python train.py --dataset="read English sentences (LibriTTS-R)" --input="log_mel" --tokenizer="char" --encoder_activation="relu" --decoder_norm="layernorm" --decoder_drop_path=0.05 --decoder_prefix_bidirectional=true --decoder_tie_embeddings=true --init="small_normal" --lr_schedule="cosine" --warmup_steps=130
Rows from block 5 of the audio encoder of a small encoder-decoder audio transcriber, named by matrix and row number. Each number is 50 + 15 x the weight over its row's rms, rounded and kept within 0 to 99. All counts start at 0. After the name is the row's rms in percent of the matrix's.
After each channel's rows are labels from the 100 clips, of 14976, where the channel reaches its highest value: "responds to" is what is common among them. Only what is clearly more common there than usual is listed. The data: read English sentences (LibriTTS-R). In brackets: how many of the 100, against the usual share in percent.
# conv: pointwise conv (encoder.blocks.5.conv.weight, 192x192x1), inputs 96-191

conv.111 102:21 48 49 58 58 57 75 62 35 72 47 43 07 60 44 45 29 00 32 50 76 52 63 63 48 63 30 50 37 40 38 25 40 52 45 16 61 53 61 35 57 60 80 54 43 52 45 59 57 52 48 58 41 55 45 46 56 40 57 63 16 56 68 43 62 58 34 31 24 63 31 61 21 64 75 36 17 44 50 56 49 29 31 40 49 67 00 50 50 25 54 55 68 55 67 59
responds to: the word "from" (29 vs 4.1); the word "for" (27 vs 9.5)

conv.167 106:44 32 44 58 32 40 28 30 70 37 31 23 35 51 57 56 53 49 55 73 63 46 58 51 38 46 57 84 35 50 35 68 21 37 33 50 41 35 41 56 69 62 35 55 75 47 39 43 57 38 68 49 24 69 57 75 21 51 24 44 48 36 61 69 25 35 48 63 10 53 64 37 31 45 55 45 38 70 58 37 53 57 26 55 35 35 43 62 42 62 70 46 74 46 48 50
responds to: the word "not" (28 vs 9.2)

conv.50 092:49 40 66 41 46 63 55 59 23 31 21 53 24 57 65 58 36 54 74 31 57 64 50 45 54 46 27 42 34 49 60 51 33 73 67 27 49 25 56 49 59 43 58 49 43 24 42 39 61 79 51 42 67 37 64 46 56 49 36 55 08 59 57 56 54 45 59 60 44 51 44 23 72 83 32 52 42 69 47 38 50 08 65 28 06 46 30 59 27 60 63 52 46 16 35 34
responds to: the word "was" (55 vs 15.8); the word "with" (27 vs 8.4)

conv.169 102:43 39 27 69 78 38 68 46 18 63 47 48 35 66 19 43 48 58 56 07 80 61 46 29 59 34 23 40 07 48 65 52 59 40 52 34 47 36 45 20 32 49 55 55 33 42 44 65 51 57 36 59 60 36 53 53 15 36 38 49 41 48 59 41 55 32 55 50 54 30 41 76 45 19 46 45 17 65 36 71 35 46 34 48 44 32 33 19 29 43 65 49 59 47 19 49
responds to: the word "one" (33 vs 4.2)

conv.135 099:60 51 47 47 21 40 28 57 58 73 26 62 58 17 61 70 55 54 50 51 44 55 60 49 42 15 47 42 28 38 47 58 45 56 25 57 73 62 76 63 64 35 44 42 51 57 42 41 32 51 60 55 39 36 44 61 37 71 42 39 64 48 22 55 52 66 56 33 53 16 26 46 64 35 56 50 81 53 55 55 67 60 23 57 47 18 58 54 38 59 49 49 53 67 66 47
responds to: the word "you" (58 vs 14.5)

conv.92 087:45 43 44 42 22 61 65 63 38 27 44 33 38 64 63 46 17 65 70 57 39 27 50 26 25 58 54 63 44 34 42 44 54 43 63 62 60 23 54 43 44 28 35 42 27 40 38 14 64 77 22 68 54 43 45 66 62 54 27 60 20 67 43 69 47 56 52 06 33 54 27 35 63 64 49 56 54 33 69 45 56 38 61 42 44 64 52 58 31 56 62 67 32 32 62 38
responds to: the word "mr" (40 vs 2); the word "said" (29 vs 9.4)

conv.105 093:81 51 55 49 56 79 62 51 35 43 45 49 55 45 66 48 38 43 29 59 35 64 42 66 16 68 52 65 47 38 36 53 48 38 68 72 44 49 31 51 21 44 60 44 80 45 49 65 60 57 44 51 50 61 44 59 41 04 44 57 51 66 57 54 33 60 39 39 26 54 36 53 40 66 24 34 36 50 46 62 61 44 47 43 65 99 50 48 79 34 26 60 47 57 57 66
responds to: the word "she" (26 vs 8.4)

conv.187 111:49 33 42 00 53 23 48 53 51 53 39 50 39 43 52 56 35 41 38 25 61 69 54 60 55 27 59 42 47 42 32 15 62 38 58 66 54 56 48 22 41 41 33 49 51 58 44 47 40 48 36 26 53 05 28 33 37 58 55 56 78 33 28 61 50 60 54 41 56 55 74 79 23 50 03 63 73 49 65 39 61 59 71 69 39 61 77 38 66 56 44 21 40 56 39 52
responds to: the word "the" (80 vs 48.9)

conv.23 110:63 34 45 49 38 65 36 76 44 26 66 56 61 37 53 41 85 60 56 64 60 41 35 54 51 40 39 49 70 44 56 66 66 37 39 23 55 50 11 94 43 60 36 88 74 58 34 49 62 53 48 47 33 58 39 66 59 28 21 48 39 57 45 49 38 15 53 51 61 18 61 38 55 29 79 55 71 78 56 47 54 50 49 59 74 43 59 55 60 56 47 34 56 40 53 46
responds to: the word "he" (44 vs 17); the word "you" (39 vs 14.5)

conv.118 095:43 54 68 38 38 54 56 23 36 30 43 50 58 45 54 20 52 64 60 61 48 50 46 54 77 49 22 27 57 27 55 44 65 57 44 40 49 63 72 60 65 69 38 48 28 51 52 72 25 48 71 51 61 39 52 61 16 73 51 51 61 65 36 37 71 74 53 25 89 69 32 30 64 57 40 27 54 44 28 49 35 37 67 47 68 47 68 54 52 41 33 45 24 41 42 65
responds to: the word "the" (77 vs 48.9)

conv.101 091:46 55 48 48 42 47 47 53 61 50 39 37 22 55 66 58 29 42 66 44 48 56 06 58 51 48 45 48 22 48 53 62 46 44 53 49 66 48 66 52 45 67 50 41 37 24 33 49 38 40 47 43 55 28 39 42 40 61 21 75 32 62 43 59 52 50 38 28 00 45 36 63 19 61 27 52 24 40 60 73 65 37 54 43 37 46 03 47 20 59 52 54 53 36 58 56
responds to: the word "said" (87 vs 9.4)

conv.155 082:31 80 60 48 50 53 84 51 45 23 57 47 65 85 49 56 48 33 73 45 39 63 16 35 31 62 23 62 51 45 65 29 49 51 40 42 42 36 48 37 47 55 23 72 05 48 52 23 57 49 40 43 74 48 52 44 46 56 12 75 16 82 34 33 47 24 57 40 45 57 42 29 53 53 50 52 19 50 51 54 37 18 56 33 09 49 43 48 53 31 48 33 58 36 25 34
responds to: the word "with" (51 vs 8.4)

conv.139 103:30 27 51 56 73 88 99 49 37 77 83 21 56 50 22 32 29 68 75 49 72 47 33 29 48 85 57 59 17 63 41 57 35 68 67 61 41 39 50 62 34 71 79 68 53 25 58 74 59 68 53 56 49 77 42 66 60 53 51 46 51 54 70 43 48 44 37 48 44 38 66 74 56 72 65 38 23 78 59 56 44 57 48 35 42 53 46 74 52 56 62 49 58 50 43 62
responds to: the word "with" (29 vs 8.4)

conv.140 110:23 46 47 21 43 27 60 57 37 51 72 59 03 61 68 57 28 42 56 44 40 31 21 48 37 34 60 59 62 54 39 27 52 71 46 34 61 51 51 46 22 33 34 58 26 63 57 51 43 30 43 78 46 26 08 40 60 42 52 48 60 36 30 54 46 43 18 48 60 60 07 45 43 56 62 45 45 51 53 77 42 33 54 52 45 59 03 55 56 43 56 65 30 56 53 37
responds to: the word "said" (34 vs 9.4)

conv.102 106:43 33 59 58 45 50 49 07 58 53 42 67 50 07 32 57 29 49 36 50 29 58 62 47 65 54 49 63 53 42 50 45 51 64 48 67 35 54 69 59 63 71 58 44 61 49 23 45 13 45 54 38 44 55 52 52 28 54 57 36 69 34 48 52 58 65 43 47 77 59 57 42 39 67 45 30 66 52 48 37 33 47 71 55 65 39 73 50 53 21 41 42 45 52 39 62
responds to: the word "the" (74 vs 48.9)

conv.64 099:26 44 48 25 39 39 74 44 26 58 18 42 33 59 33 46 19 44 66 59 59 66 36 49 58 47 66 49 49 37 48 29 56 63 37 61 62 34 60 36 53 50 49 29 24 45 43 49 50 41 43 67 65 24 32 46 52 55 50 57 37 61 32 29 46 56 55 22 80 57 31 59 33 55 61 56 38 49 72 73 41 20 47 40 37 59 57 57 33 41 59 56 56 45 61 18
responds to: the word "but" (27 vs 9.3)

conv.90 103:55 32 49 54 41 41 31 51 24 18 49 47 29 60 59 11 52 41 36 11 53 47 31 64 49 45 25 42 38 14 72 50 52 52 52 09 58 52 53 46 57 21 36 31 42 53 55 40 57 46 46 59 48 59 63 16 43 11 28 59 55 47 34 59 28 42 34 39 28 25 13 45 18 39 68 40 51 63 64 42 66 40 54 39 47 38 08 44 36 53 36 37 58 50 33 40
responds to: the word "and" (62 vs 31.8)

conv.151 105:37 44 48 65 32 50 33 12 29 59 43 18 44 50 80 45 60 35 29 54 59 41 65 30 45 59 50 83 51 32 34 44 41 75 12 64 42 15 44 34 59 43 76 57 61 46 45 73 31 66 67 66 41 46 38 45 36 42 42 35 58 43 21 53 53 66 42 36 51 58 67 53 53 54 53 43 50 55 71 62 62 47 51 56 34 27 58 69 55 62 50 61 62 46 79 46
responds to: the word "not" (48 vs 9.2)

conv.190 101:36 61 59 69 67 54 57 25 39 35 28 34 15 44 60 38 54 20 47 23 57 57 59 57 31 51 25 30 46 00 46 57 48 43 44 14 42 19 33 57 43 50 61 19 59 46 64 53 59 48 43 62 30 53 50 54 37 28 42 39 47 62 37 30 33 26 44 27 52 58 17 24 48 50 61 28 52 45 31 68 48 17 09 32 46 75 32 43 42 44 38 56 56 53 45 42
responds to: the word "she" (26 vs 8.4)

conv.166 093:65 45 70 43 22 24 50 34 39 60 61 49 68 48 62 59 34 56 32 58 40 36 43 62 46 46 49 50 52 21 64 31 57 57 35 86 20 72 59 59 35 62 44 46 40 40 46 47 39 52 57 55 66 69 29 54 26 68 62 29 83 57 22 77 58 70 49 21 55 64 42 47 32 59 26 32 34 31 61 56 43 75 82 75 46 55 82 50 43 55 47 51 18 32 43 36
responds to: the word "the" (84 vs 48.9)

conv.179 097:46 41 37 57 49 45 40 36 44 45 34 34 39 59 52 30 58 65 39 25 90 48 49 36 42 65 62 48 63 42 73 76 61 57 42 65 38 52 81 39 65 12 28 53 48 33 66 28 38 42 41 33 70 68 78 59 16 36 59 69 22 40 41 55 31 36 49 47 40 30 64 28 50 46 77 34 47 47 38 59 39 61 48 51 42 62 64 59 56 65 52 62 62 28 20 59
responds to: the word "and" (88 vs 31.8)

conv.79 101:40 57 50 28 52 70 63 68 15 33 58 65 69 48 50 59 50 45 53 28 35 63 37 50 59 40 08 44 52 56 57 36 44 26 79 30 58 45 67 32 16 44 39 23 66 44 49 50 52 67 23 45 61 62 49 37 35 47 53 59 56 45 33 67 42 25 46 56 35 19 23 51 77 41 52 37 42 27 44 38 61 11 53 65 47 51 56 52 46 36 47 19 31 36 36 49
responds to: the word "was" (70 vs 15.8)

conv.91 088:17 52 45 38 51 53 60 48 15 60 17 36 51 53 36 25 38 38 67 22 70 66 28 39 58 49 52 53 52 55 44 41 45 29 23 48 50 44 68 30 38 19 22 40 40 20 54 33 72 50 32 67 56 16 38 53 21 37 42 51 31 61 12 33 58 46 46 48 53 40 65 51 66 55 36 27 44 50 46 41 18 24 32 35 55 56 52 22 22 39 69 24 62 44 23 45
responds to: the word "with" (43 vs 8.4); the word "was" (37 vs 15.8)

conv.33 098:61 56 67 51 55 71 39 70 51 43 55 41 52 71 48 19 60 55 62 36 71 47 34 56 37 53 49 71 52 66 49 44 43 40 56 42 70 21 48 53 52 44 61 65 57 26 57 50 58 80 55 35 61 59 58 54 57 59 00 69 47 71 41 76 24 62 34 62 22 45 63 28 55 57 73 44 49 71 69 33 72 53 71 39 45 56 40 42 48 63 76 61 55 41 38 61
responds to: the word "was" (75 vs 15.8)

conv.153 096:56 36 47 48 29 64 55 61 41 65 60 42 55 76 60 41 34 31 69 41 39 55 45 46 70 41 40 60 66 54 33 41 56 48 53 46 61 39 35 45 49 58 41 72 46 37 62 39 54 64 42 44 58 25 49 35 43 62 28 78 16 59 70 60 46 51 43 46 20 50 27 62 19 69 00 68 42 63 53 38 60 48 55 64 34 64 27 52 30 45 58 71 72 21 65 50
responds to: the word "said" (59 vs 9.4)

conv.128 095:40 49 32 42 49 57 43 60 56 29 42 38 59 47 36 31 20 54 47 36 56 43 35 28 39 32 55 32 35 68 42 29 48 30 46 59 63 58 51 23 24 30 35 56 42 20 67 33 52 58 33 70 58 58 52 56 59 51 50 68 52 85 24 64 34 35 40 48 26 21 60 26 69 50 56 63 47 59 52 69 44 43 67 35 24 35 60 43 28 45 61 50 59 59 51 44
responds to: the word "was" (85 vs 15.8)

conv.125 099:63 46 71 26 33 43 33 75 37 54 32 68 44 40 70 47 35 59 59 47 27 63 44 69 22 27 63 54 62 29 35 25 45 43 42 62 54 42 47 70 36 43 55 39 93 48 27 51 35 48 55 53 49 50 66 74 29 57 22 59 60 78 26 64 50 41 61 50 38 36 64 46 50 54 22 37 57 68 21 43 73 67 31 53 37 51 76 53 60 37 46 53 19 55 43 32
responds to: the word "she" (44 vs 8.4)

conv.117 090:51 26 57 46 44 37 81 84 38 42 51 50 30 54 51 63 51 47 55 31 37 46 26 27 48 21 45 34 39 46 44 46 85 37 61 43 70 47 53 47 35 29 54 61 30 45 60 42 35 43 35 68 61 44 00 41 48 40 48 54 67 61 33 42 37 31 27 50 56 28 43 63 36 47 44 41 59 61 65 61 37 71 69 38 61 45 30 23 49 38 42 66 43 35 39 45
responds to: the word "but" (32 vs 9.3)

conv.69 108:53 56 46 19 61 77 38 81 13 20 69 52 43 58 57 71 72 48 65 43 56 41 39 56 52 50 28 59 67 62 35 41 36 38 35 51 53 54 32 70 43 65 57 18 70 58 47 63 39 69 40 49 30 68 56 27 54 40 51 43 49 30 58 54 40 23 60 68 39 32 53 36 61 29 55 49 65 62 48 67 58 44 59 59 46 54 30 49 35 44 61 30 59 47 65 46
responds to: the word "her" (25 vs 7.8)

conv.113 082:41 50 62 40 51 27 45 57 66 52 29 61 51 68 19 40 28 40 46 45 51 52 67 65 62 54 23 69 44 40 54 38 42 42 46 33 46 55 60 54 74 54 72 61 53 62 44 88 70 62 61 39 57 59 60 50 08 49 63 45 55 62 32 21 67 45 47 31 36 48 29 40 27 34 22 58 34 34 40 53 30 31 58 34 02 56 28 45 44 43 45 30 58 48 50 63
responds to: the word "that" (31 vs 13.3)

conv.2 107:57 65 17 65 52 40 37 77 18 41 55 41 27 51 61 52 49 45 47 43 50 53 47 64 90 63 37 40 75 48 70 55 38 39 43 42 45 58 49 72 57 69 31 45 65 60 63 50 75 36 54 62 49 69 41 44 54 14 51 52 65 34 48 57 28 27 52 42 52 22 43 52 53 14 53 60 53 46 17 57 62 43 45 45 57 43 27 45 43 32 60 23 55 21 73 41
responds to: the word "he" (44 vs 17); the word "had" (26 vs 8.2)

conv.56 106:43 42 66 74 49 68 61 48 31 37 73 41 30 48 58 64 41 41 42 46 37 48 23 62 38 29 37 51 40 40 27 38 58 58 58 28 70 36 46 55 30 61 53 60 42 36 62 43 43 39 44 74 55 25 26 30 39 40 41 47 66 48 27 44 38 31 40 45 30 53 00 40 35 44 44 53 54 51 51 71 68 25 62 53 56 37 04 33 38 40 47 53 35 54 50 32
responds to: the word "said" (59 vs 9.4)

conv.58 093:35 78 46 31 43 47 47 50 49 28 51 56 58 65 25 49 58 37 68 52 88 38 30 42 44 68 46 72 38 40 45 49 32 53 35 37 35 43 53 54 58 27 40 52 67 44 38 47 55 51 41 21 53 83 48 38 17 34 53 57 44 48 62 48 45 30 46 56 49 51 38 26 66 49 33 30 63 53 62 43 23 45 39 40 56 68 41 60 59 67 60 45 50 37 39 39
responds to: the word "when" (26 vs 3.4)

conv.120 099:51 45 29 59 47 83 52 37 39 60 40 28 60 39 42 33 48 30 18 67 55 40 51 19 08 46 64 34 28 58 45 42 60 33 47 59 51 37 40 49 36 38 51 49 72 58 53 57 46 66 61 62 44 63 66 37 47 34 36 41 52 75 57 44 54 35 36 41 31 39 38 38 51 64 53 50 47 37 42 64 59 42 71 46 46 55 35 45 58 34 47 62 63 31 27 46
responds to: the word "with" (36 vs 8.4)

conv.89 104:20 52 54 32 15 57 53 40 41 37 63 56 15 58 44 27 32 56 32 84 42 41 18 65 77 63 59 61 62 00 49 56 34 49 00 50 61 60 59 50 37 73 59 50 31 60 75 64 60 56 67 39 65 48 46 47 59 56 58 53 55 39 61 26 50 62 40 13 57 60 62 41 39 39 42 33 62 51 39 39 60 49 63 55 81 56 38 59 66 54 59 38 35 64 78 34
responds to: the word "my" (33 vs 6.2)

conv.168 102:46 63 45 65 47 40 31 54 52 46 50 43 56 21 44 33 32 49 42 55 44 24 47 19 34 33 61 67 25 76 22 43 34 25 29 54 32 17 43 48 73 69 34 61 55 44 52 36 50 50 34 60 31 58 45 53 63 54 29 41 52 52 39 66 43 44 39 43 40 38 54 54 50 71 57 46 53 69 49 55 57 57 52 35 43 31 62 26 50 42 74 33 50 63 24 79
responds to: the word "was" (38 vs 15.8)

conv.122 096:47 49 43 28 65 57 35 58 60 33 42 57 37 44 50 14 37 27 54 41 83 56 48 33 39 50 41 42 45 55 58 31 22 56 40 06 45 23 40 33 27 62 58 21 47 57 41 81 61 45 33 42 55 66 51 46 50 29 41 50 12 53 66 45 49 34 17 75 50 50 50 39 77 61 67 24 60 41 51 39 58 37 26 18 68 58 38 40 47 37 27 48 59 21 40 48
responds to: the word "was" (62 vs 15.8)

conv.103 105:49 43 44 35 42 48 48 94 35 51 55 53 38 44 66 30 34 63 22 22 41 61 49 45 37 39 34 52 39 61 55 38 47 48 57 46 48 36 42 63 30 47 46 42 85 50 60 50 54 75 61 52 54 69 42 55 43 53 00 59 42 82 40 75 37 44 52 52 23 39 48 42 60 47 47 39 57 43 56 41 79 54 74 29 44 52 50 56 39 43 70 37 65 23 61 54
responds to: the word "was" (79 vs 15.8)