config = dict(
    train_examples=15625,
    hop_length=160,
    vocab_size=32,
    encoder_depths=[14],
    encoder_stem='single',
    decoder_width=192,
    decoder_bias='none',
    decoder_drop_path=0.05,
    beta1=0.9,
    eps=1e-08,
)
Rows from block 3 of the audio encoder of a small encoder-decoder audio transcriber, named by matrix and row number. Each number is 50 + 10 x the weight over its row's rms, rounded and kept within 0 to 99. All counts start at 0.
After each channel's rows are labels from the 100 clips, of 14976, where the channel reaches its highest value: "responds to" is what is common among them. Only what is clearly more common there than usual is listed. The data: read English sentences (LibriTTS-R).
# conv: pointwise conv (encoder.blocks.3.conv.weight, 192x192x1), inputs 0-95

conv.16:48 63 52 47 53 52 44 54 51 54 40 31 63 39 55 47 40 45 47 41 62 48 58 61 56 64 42 36 33 50 50 44 31 31 53 56 24 48 68 55 59 57 35 55 40 38 62 60 55 56 41 66 42 41 50 51 58 60 39 36 46 42 56 37 34 52 36 54 46 42 40 53 41 50 55 49 49 74 25 34 28 55 49 48 33 46 49 48 60 60 55 55 44 38 45 46
responds to: the word "from"; the word "for"

conv.13:52 43 43 53 45 57 40 48 51 48 62 41 45 54 37 47 70 54 55 35 59 51 47 62 60 35 42 41 60 40 48 56 39 48 33 38 48 38 48 40 41 64 39 47 38 62 41 66 44 50 42 48 52 35 45 57 56 44 43 76 47 42 57 48 37 56 54 47 51 39 30 54 52 60 75 54 50 45 41 54 53 51 51 49 39 53 55 38 53 33 61 48 56 76 52 62
responds to: the word "was"

conv.130:63 36 49 32 61 39 56 35 32 37 51 40 47 38 45 64 55 59 60 48 34 47 54 58 40 52 31 56 39 41 50 66 36 48 53 34 36 52 54 64 52 62 44 47 52 49 26 54 38 44 58 53 58 52 44 53 52 51 49 58 44 48 36 41 56 39 56 44 61 46 49 42 51 42 71 38 50 36 54 32 36 42 51 64 54 50 48 56 48 60 58 58 49 56 49 63
responds to: the word "the"

conv.65:48 58 67 51 70 61 70 45 43 52 46 39 41 66 43 55 33 46 34 40 49 56 56 39 53 45 66 57 46 53 62 23 51 59 43 57 38 53 48 42 39 63 39 50 44 40 48 33 58 45 53 42 49 59 52 61 44 60 60 40 51 49 42 57 44 45 60 53 54 31 37 52 38 56 42 59 26 43 46 62 30 42 45 57 52 40 57 39 43 44 51 50 61 40 48 53
responds to: the word "his"

conv.30:41 48 58 55 45 28 52 41 47 57 56 47 50 55 59 60 48 58 40 43 44 55 68 70 52 48 42 38 51 46 48 35 49 35 78 55 36 34 54 63 68 46 45 59 47 61 58 57 61 76 47 36 48 50 53 62 38 51 45 33 61 59 50 50 42 49 48 45 42 48 47 55 43 68 51 47 36 63 33 51 50 55 49 43 21 49 48 45 66 60 52 52 61 44 48 46
responds to: voice: male; the word "for"

conv.119:44 48 39 60 45 29 69 57 38 36 41 38 45 47 39 44 56 51 51 54 24 42 41 47 60 59 46 50 57 50 61 47 47 55 29 51 39 57 47 48 59 45 44 55 62 41 56 47 53 55 57 30 58 56 47 56 57 56 47 40 32 34 49 43 49 53 52 51 54 37 42 49 54 57 55 62 45 18 47 67 48 45 48 58 48 59 60 47 60 50 52 40 71 71 42 60
responds to: the word "his"

conv.104:56 33 54 68 53 44 48 51 53 61 51 43 61 69 54 45 45 57 68 43 47 41 80 47 51 24 44 57 38 44 40 58 33 45 47 39 37 27 40 60 57 48 39 47 40 61 53 53 48 71 46 49 39 42 42 59 41 34 43 37 67 62 58 57 41 52 53 54 49 48 49 47 35 47 65 47 43 62 58 63 38 62 59 47 50 40 53 37 53 52 51 46 57 59 53 62
responds to: the word "of"

conv.147:49 48 55 62 51 27 59 21 38 45 52 65 65 41 56 62 39 58 53 49 39 37 46 51 60 50 40 40 27 27 49 46 60 51 53 28 56 43 52 55 59 57 30 58 47 44 48 50 37 44 40 44 68 29 47 20 56 45 45 38 46 66 50 47 50 47 41 51 58 51 63 46 60 49 70 42 40 48 53 44 40 32 44 39 57 51 38 56 45 48 54 46 48 42 54 49
responds to: the word "the"

conv.106:53 43 44 41 43 45 60 41 54 49 40 40 30 38 33 50 26 49 54 42 41 51 45 47 54 56 47 52 54 48 38 58 46 43 12 49 53 54 48 50 53 49 56 59 57 31 43 39 48 58 53 50 35 42 47 42 25 46 62 47 46 55 50 56 51 31 37 51 47 52 45 30 49 52 54 50 56 36 57 49 36 48 58 49 42 40 45 44 56 56 63 41 61 53 67 52
responds to: the word "not"

conv.14:60 56 54 42 46 49 58 58 59 48 63 56 53 65 50 56 34 55 45 68 50 53 33 65 57 40 52 50 56 44 59 59 65 40 56 48 44 47 54 35 57 57 56 63 55 30 52 55 65 45 40 51 43 60 39 58 60 74 60 46 58 49 48 48 51 45 71 43 57 35 58 47 55 44 38 49 43 51 47 50 30 43 37 41 23 47 50 46 48 48 54 41 45 51 58 42
responds to: the word "was"

conv.103:49 56 32 48 55 57 45 43 43 52 46 30 56 50 53 53 44 37 45 45 58 55 44 40 67 46 42 51 48 49 53 69 61 67 57 59 25 58 46 47 54 61 52 61 45 57 56 48 41 37 41 46 55 54 46 46 48 54 56 49 29 53 52 44 44 60 54 66 53 57 53 36 42 44 65 49 23 58 40 42 42 55 70 37 61 51 52 50 33 69 36 57 42 46 51 64
responds to: the word "was"

conv.145:41 31 41 55 67 59 54 54 33 52 35 54 32 40 51 61 62 60 40 47 48 46 50 53 49 56 39 74 32 47 53 50 47 35 49 48 43 66 53 34 30 56 38 53 50 52 33 35 68 58 42 49 40 46 50 40 59 49 48 41 49 53 49 42 54 62 50 55 43 40 58 25 44 46 51 43 41 28 62 36 35 52 48 70 66 28 51 61 56 44 47 64 38 39 53 53
responds to: the word "the"

conv.172:42 47 48 51 57 55 45 58 33 59 59 27 61 38 47 52 64 34 53 51 42 58 38 46 53 71 28 59 45 41 42 51 32 47 44 54 57 65 48 44 36 43 51 43 52 39 45 53 61 39 53 59 46 49 49 42 54 39 38 56 34 53 53 35 34 61 38 57 45 59 56 65 49 41 43 48 51 58 44 61 39 48 60 53 47 59 60 53 52 61 58 52 53 67 45 47
responds to: the word "was"

conv.143:59 51 51 45 43 47 56 43 43 39 49 51 33 54 34 40 38 55 44 67 42 37 35 44 57 56 47 55 51 40 40 58 48 52 40 38 50 56 59 42 53 55 59 52 45 36 40 43 58 61 41 45 56 70 53 47 62 50 51 36 49 49 51 51 53 43 51 56 62 44 54 31 62 53 54 54 40 39 53 60 38 64 33 53 32 54 61 43 61 31 50 42 44 61 61 44
responds to: the word "was"

conv.114:63 47 59 56 66 57 43 52 41 41 64 50 69 65 38 57 57 46 45 48 55 48 55 61 49 66 54 63 49 56 36 49 37 42 55 52 40 35 47 59 57 51 43 37 59 48 30 47 33 42 53 44 36 53 47 30 39 55 55 46 54 50 46 53 55 43 49 37 60 26 52 45 45 41 57 35 51 63 48 47 34 43 42 49 43 68 49 26 40 41 49 69 67 33 48 50
responds to: the word "in"

conv.174:41 51 39 38 47 62 45 57 41 35 53 39 40 66 50 45 51 34 59 61 59 50 30 51 48 50 36 32 43 35 43 27 45 38 31 51 48 29 51 43 60 51 60 63 35 52 55 55 37 46 45 46 40 68 43 44 58 53 55 56 52 47 35 38 57 63 53 64 51 40 52 50 50 64 36 56 50 49 46 64 45 55 40 56 53 62 59 53 66 37 38 35 58 46 64 33
responds to: the word "was"

conv.144:28 57 47 44 62 50 46 54 49 46 48 32 44 55 39 60 50 54 48 70 55 52 40 50 69 59 35 47 55 51 58 52 61 41 51 47 58 50 48 42 46 55 52 60 43 39 75 62 50 78 45 46 50 48 69 47 48 50 48 44 62 43 46 49 38 54 50 53 38 66 37 51 44 54 29 60 42 47 47 37 46 54 29 60 52 31 32 59 55 48 47 35 49 46 69 50
responds to: the word "and"

conv.102:47 29 43 52 55 52 34 56 52 46 63 48 42 61 38 50 54 57 56 62 27 53 41 42 50 47 60 46 45 77 44 38 30 34 40 58 47 40 66 57 56 49 53 58 55 54 68 63 42 48 31 62 62 40 57 56 52 44 35 44 25 41 74 66 29 56 52 59 53 58 53 52 45 60 48 42 64 48 41 54 49 52 66 48 57 49 50 48 60 62 57 59 42 30 49 46
responds to: the word "she"

conv.63:57 53 72 53 69 58 39 34 44 47 60 23 81 45 41 59 47 36 48 46 44 41 47 44 53 64 56 59 38 29 29 65 44 53 46 49 50 66 28 50 46 45 37 57 57 54 49 58 46 48 50 58 52 51 47 32 34 48 39 37 42 55 41 43 55 39 54 45 72 51 47 55 27 41 64 43 44 57 57 49 50 56 56 60 44 53 65 54 41 60 42 51 50 60 50 60
responds to: the word "not"

conv.175:36 57 49 32 40 49 46 45 43 60 53 48 60 27 36 53 50 28 41 49 61 53 47 49 45 47 20 56 42 28 49 46 55 57 51 33 56 55 44 38 37 64 50 66 58 49 26 41 39 37 40 46 43 50 40 35 49 52 45 59 44 51 48 55 68 41 36 41 65 57 46 47 58 24 69 49 43 50 53 45 40 42 47 53 57 54 49 54 33 48 48 45 48 62 37 31
responds to: the word "be"

conv.45:24 53 30 49 41 45 58 44 38 41 43 40 39 56 45 39 36 47 47 33 61 53 45 47 49 25 50 39 53 45 46 51 55 32 56 36 32 44 62 35 46 45 51 51 47 27 55 38 54 64 34 29 41 46 60 51 35 53 42 59 60 56 43 51 51 48 60 55 48 42 42 42 34 47 41 48 38 55 29 49 27 33 54 45 52 43 44 54 43 58 50 30 40 40 57 46
responds to: the word "was"

conv.79:57 54 63 54 52 42 42 60 60 61 50 48 52 35 50 34 63 34 50 45 44 41 47 41 63 45 59 52 50 49 50 35 40 57 41 56 46 74 48 55 47 53 47 60 62 54 49 35 43 62 69 39 45 79 60 37 51 47 61 61 42 44 67 45 54 34 50 49 59 37 38 46 55 46 43 57 70 43 52 69 52 54 47 55 65 55 72 36 55 32 60 49 33 49 67 55
responds to: the word "you"

conv.140:52 43 62 40 63 74 31 58 40 46 49 43 28 47 56 40 56 55 49 53 61 55 65 66 53 57 51 59 49 50 56 53 54 37 45 64 47 46 61 50 58 51 37 58 54 57 40 46 42 58 60 43 47 46 35 41 64 51 49 53 55 60 43 49 56 52 49 38 50 43 39 49 51 39 56 44 37 48 50 27 40 38 55 62 68 38 50 42 57 43 64 80 50 36 42 53
responds to: the word "the"

conv.95:50 60 56 29 52 48 52 45 46 75 42 50 44 52 52 36 44 41 40 42 53 45 40 58 46 53 65 60 29 54 63 45 71 60 59 69 53 47 56 43 43 51 46 46 47 52 34 41 55 50 47 42 48 58 67 63 32 42 54 48 51 63 54 70 68 39 47 53 71 55 70 40 38 59 48 50 53 33 42 53 47 52 60 41 51 44 50 54 48 60 57 48 55 48 51 39
responds to: the word "be"

conv.81:45 40 24 42 55 47 40 43 39 48 68 46 46 44 33 41 53 63 47 64 39 49 38 44 47 29 48 51 40 63 35 58 47 50 53 39 40 52 70 59 45 43 47 45 56 48 54 55 53 44 42 58 61 48 39 50 63 34 44 38 21 40 73 58 57 50 60 50 66 56 61 51 47 43 43 47 63 37 45 43 59 66 47 39 47 55 36 47 41 58 34 56 52 44 33 39
responds to: the word "from"

conv.185:43 44 53 49 43 60 38 52 33 53 50 59 41 54 48 37 38 47 66 37 66 41 44 56 46 48 47 60 36 65 33 50 45 40 45 53 43 47 56 28 31 35 48 35 58 62 27 34 45 55 48 58 41 50 43 47 29 49 46 50 39 75 47 66 57 52 59 61 53 53 52 51 54 46 44 54 72 58 41 61 42 43 62 48 54 41 54 50 48 48 61 55 43 32 53 36
responds to: the word "people"

conv.39:60 43 47 56 49 48 62 54 35 43 67 52 52 49 49 44 27 51 41 56 52 55 26 59 39 39 42 49 30 51 49 34 49 50 61 19 37 45 53 57 45 48 62 59 34 40 30 41 48 34 42 40 52 47 29 51 51 62 56 50 59 51 47 56 57 58 50 68 60 38 54 53 49 48 52 41 51 40 33 46 18 56 40 35 48 56 53 61 36 58 45 53 63 36 54 29
responds to: the word "was"

conv.155:67 41 50 57 42 57 54 58 58 43 58 55 62 42 42 51 60 41 43 47 58 45 38 43 41 50 45 46 44 37 48 52 46 53 53 48 36 53 36 48 34 42 56 55 56 39 27 52 37 55 57 74 63 53 44 41 33 51 55 51 41 38 45 46 42 56 08 56 40 54 71 30 35 65 64 35 34 48 48 58 59 43 34 43 47 42 50 34 45 45 47 54 66 49 59 47
responds to: the word "the"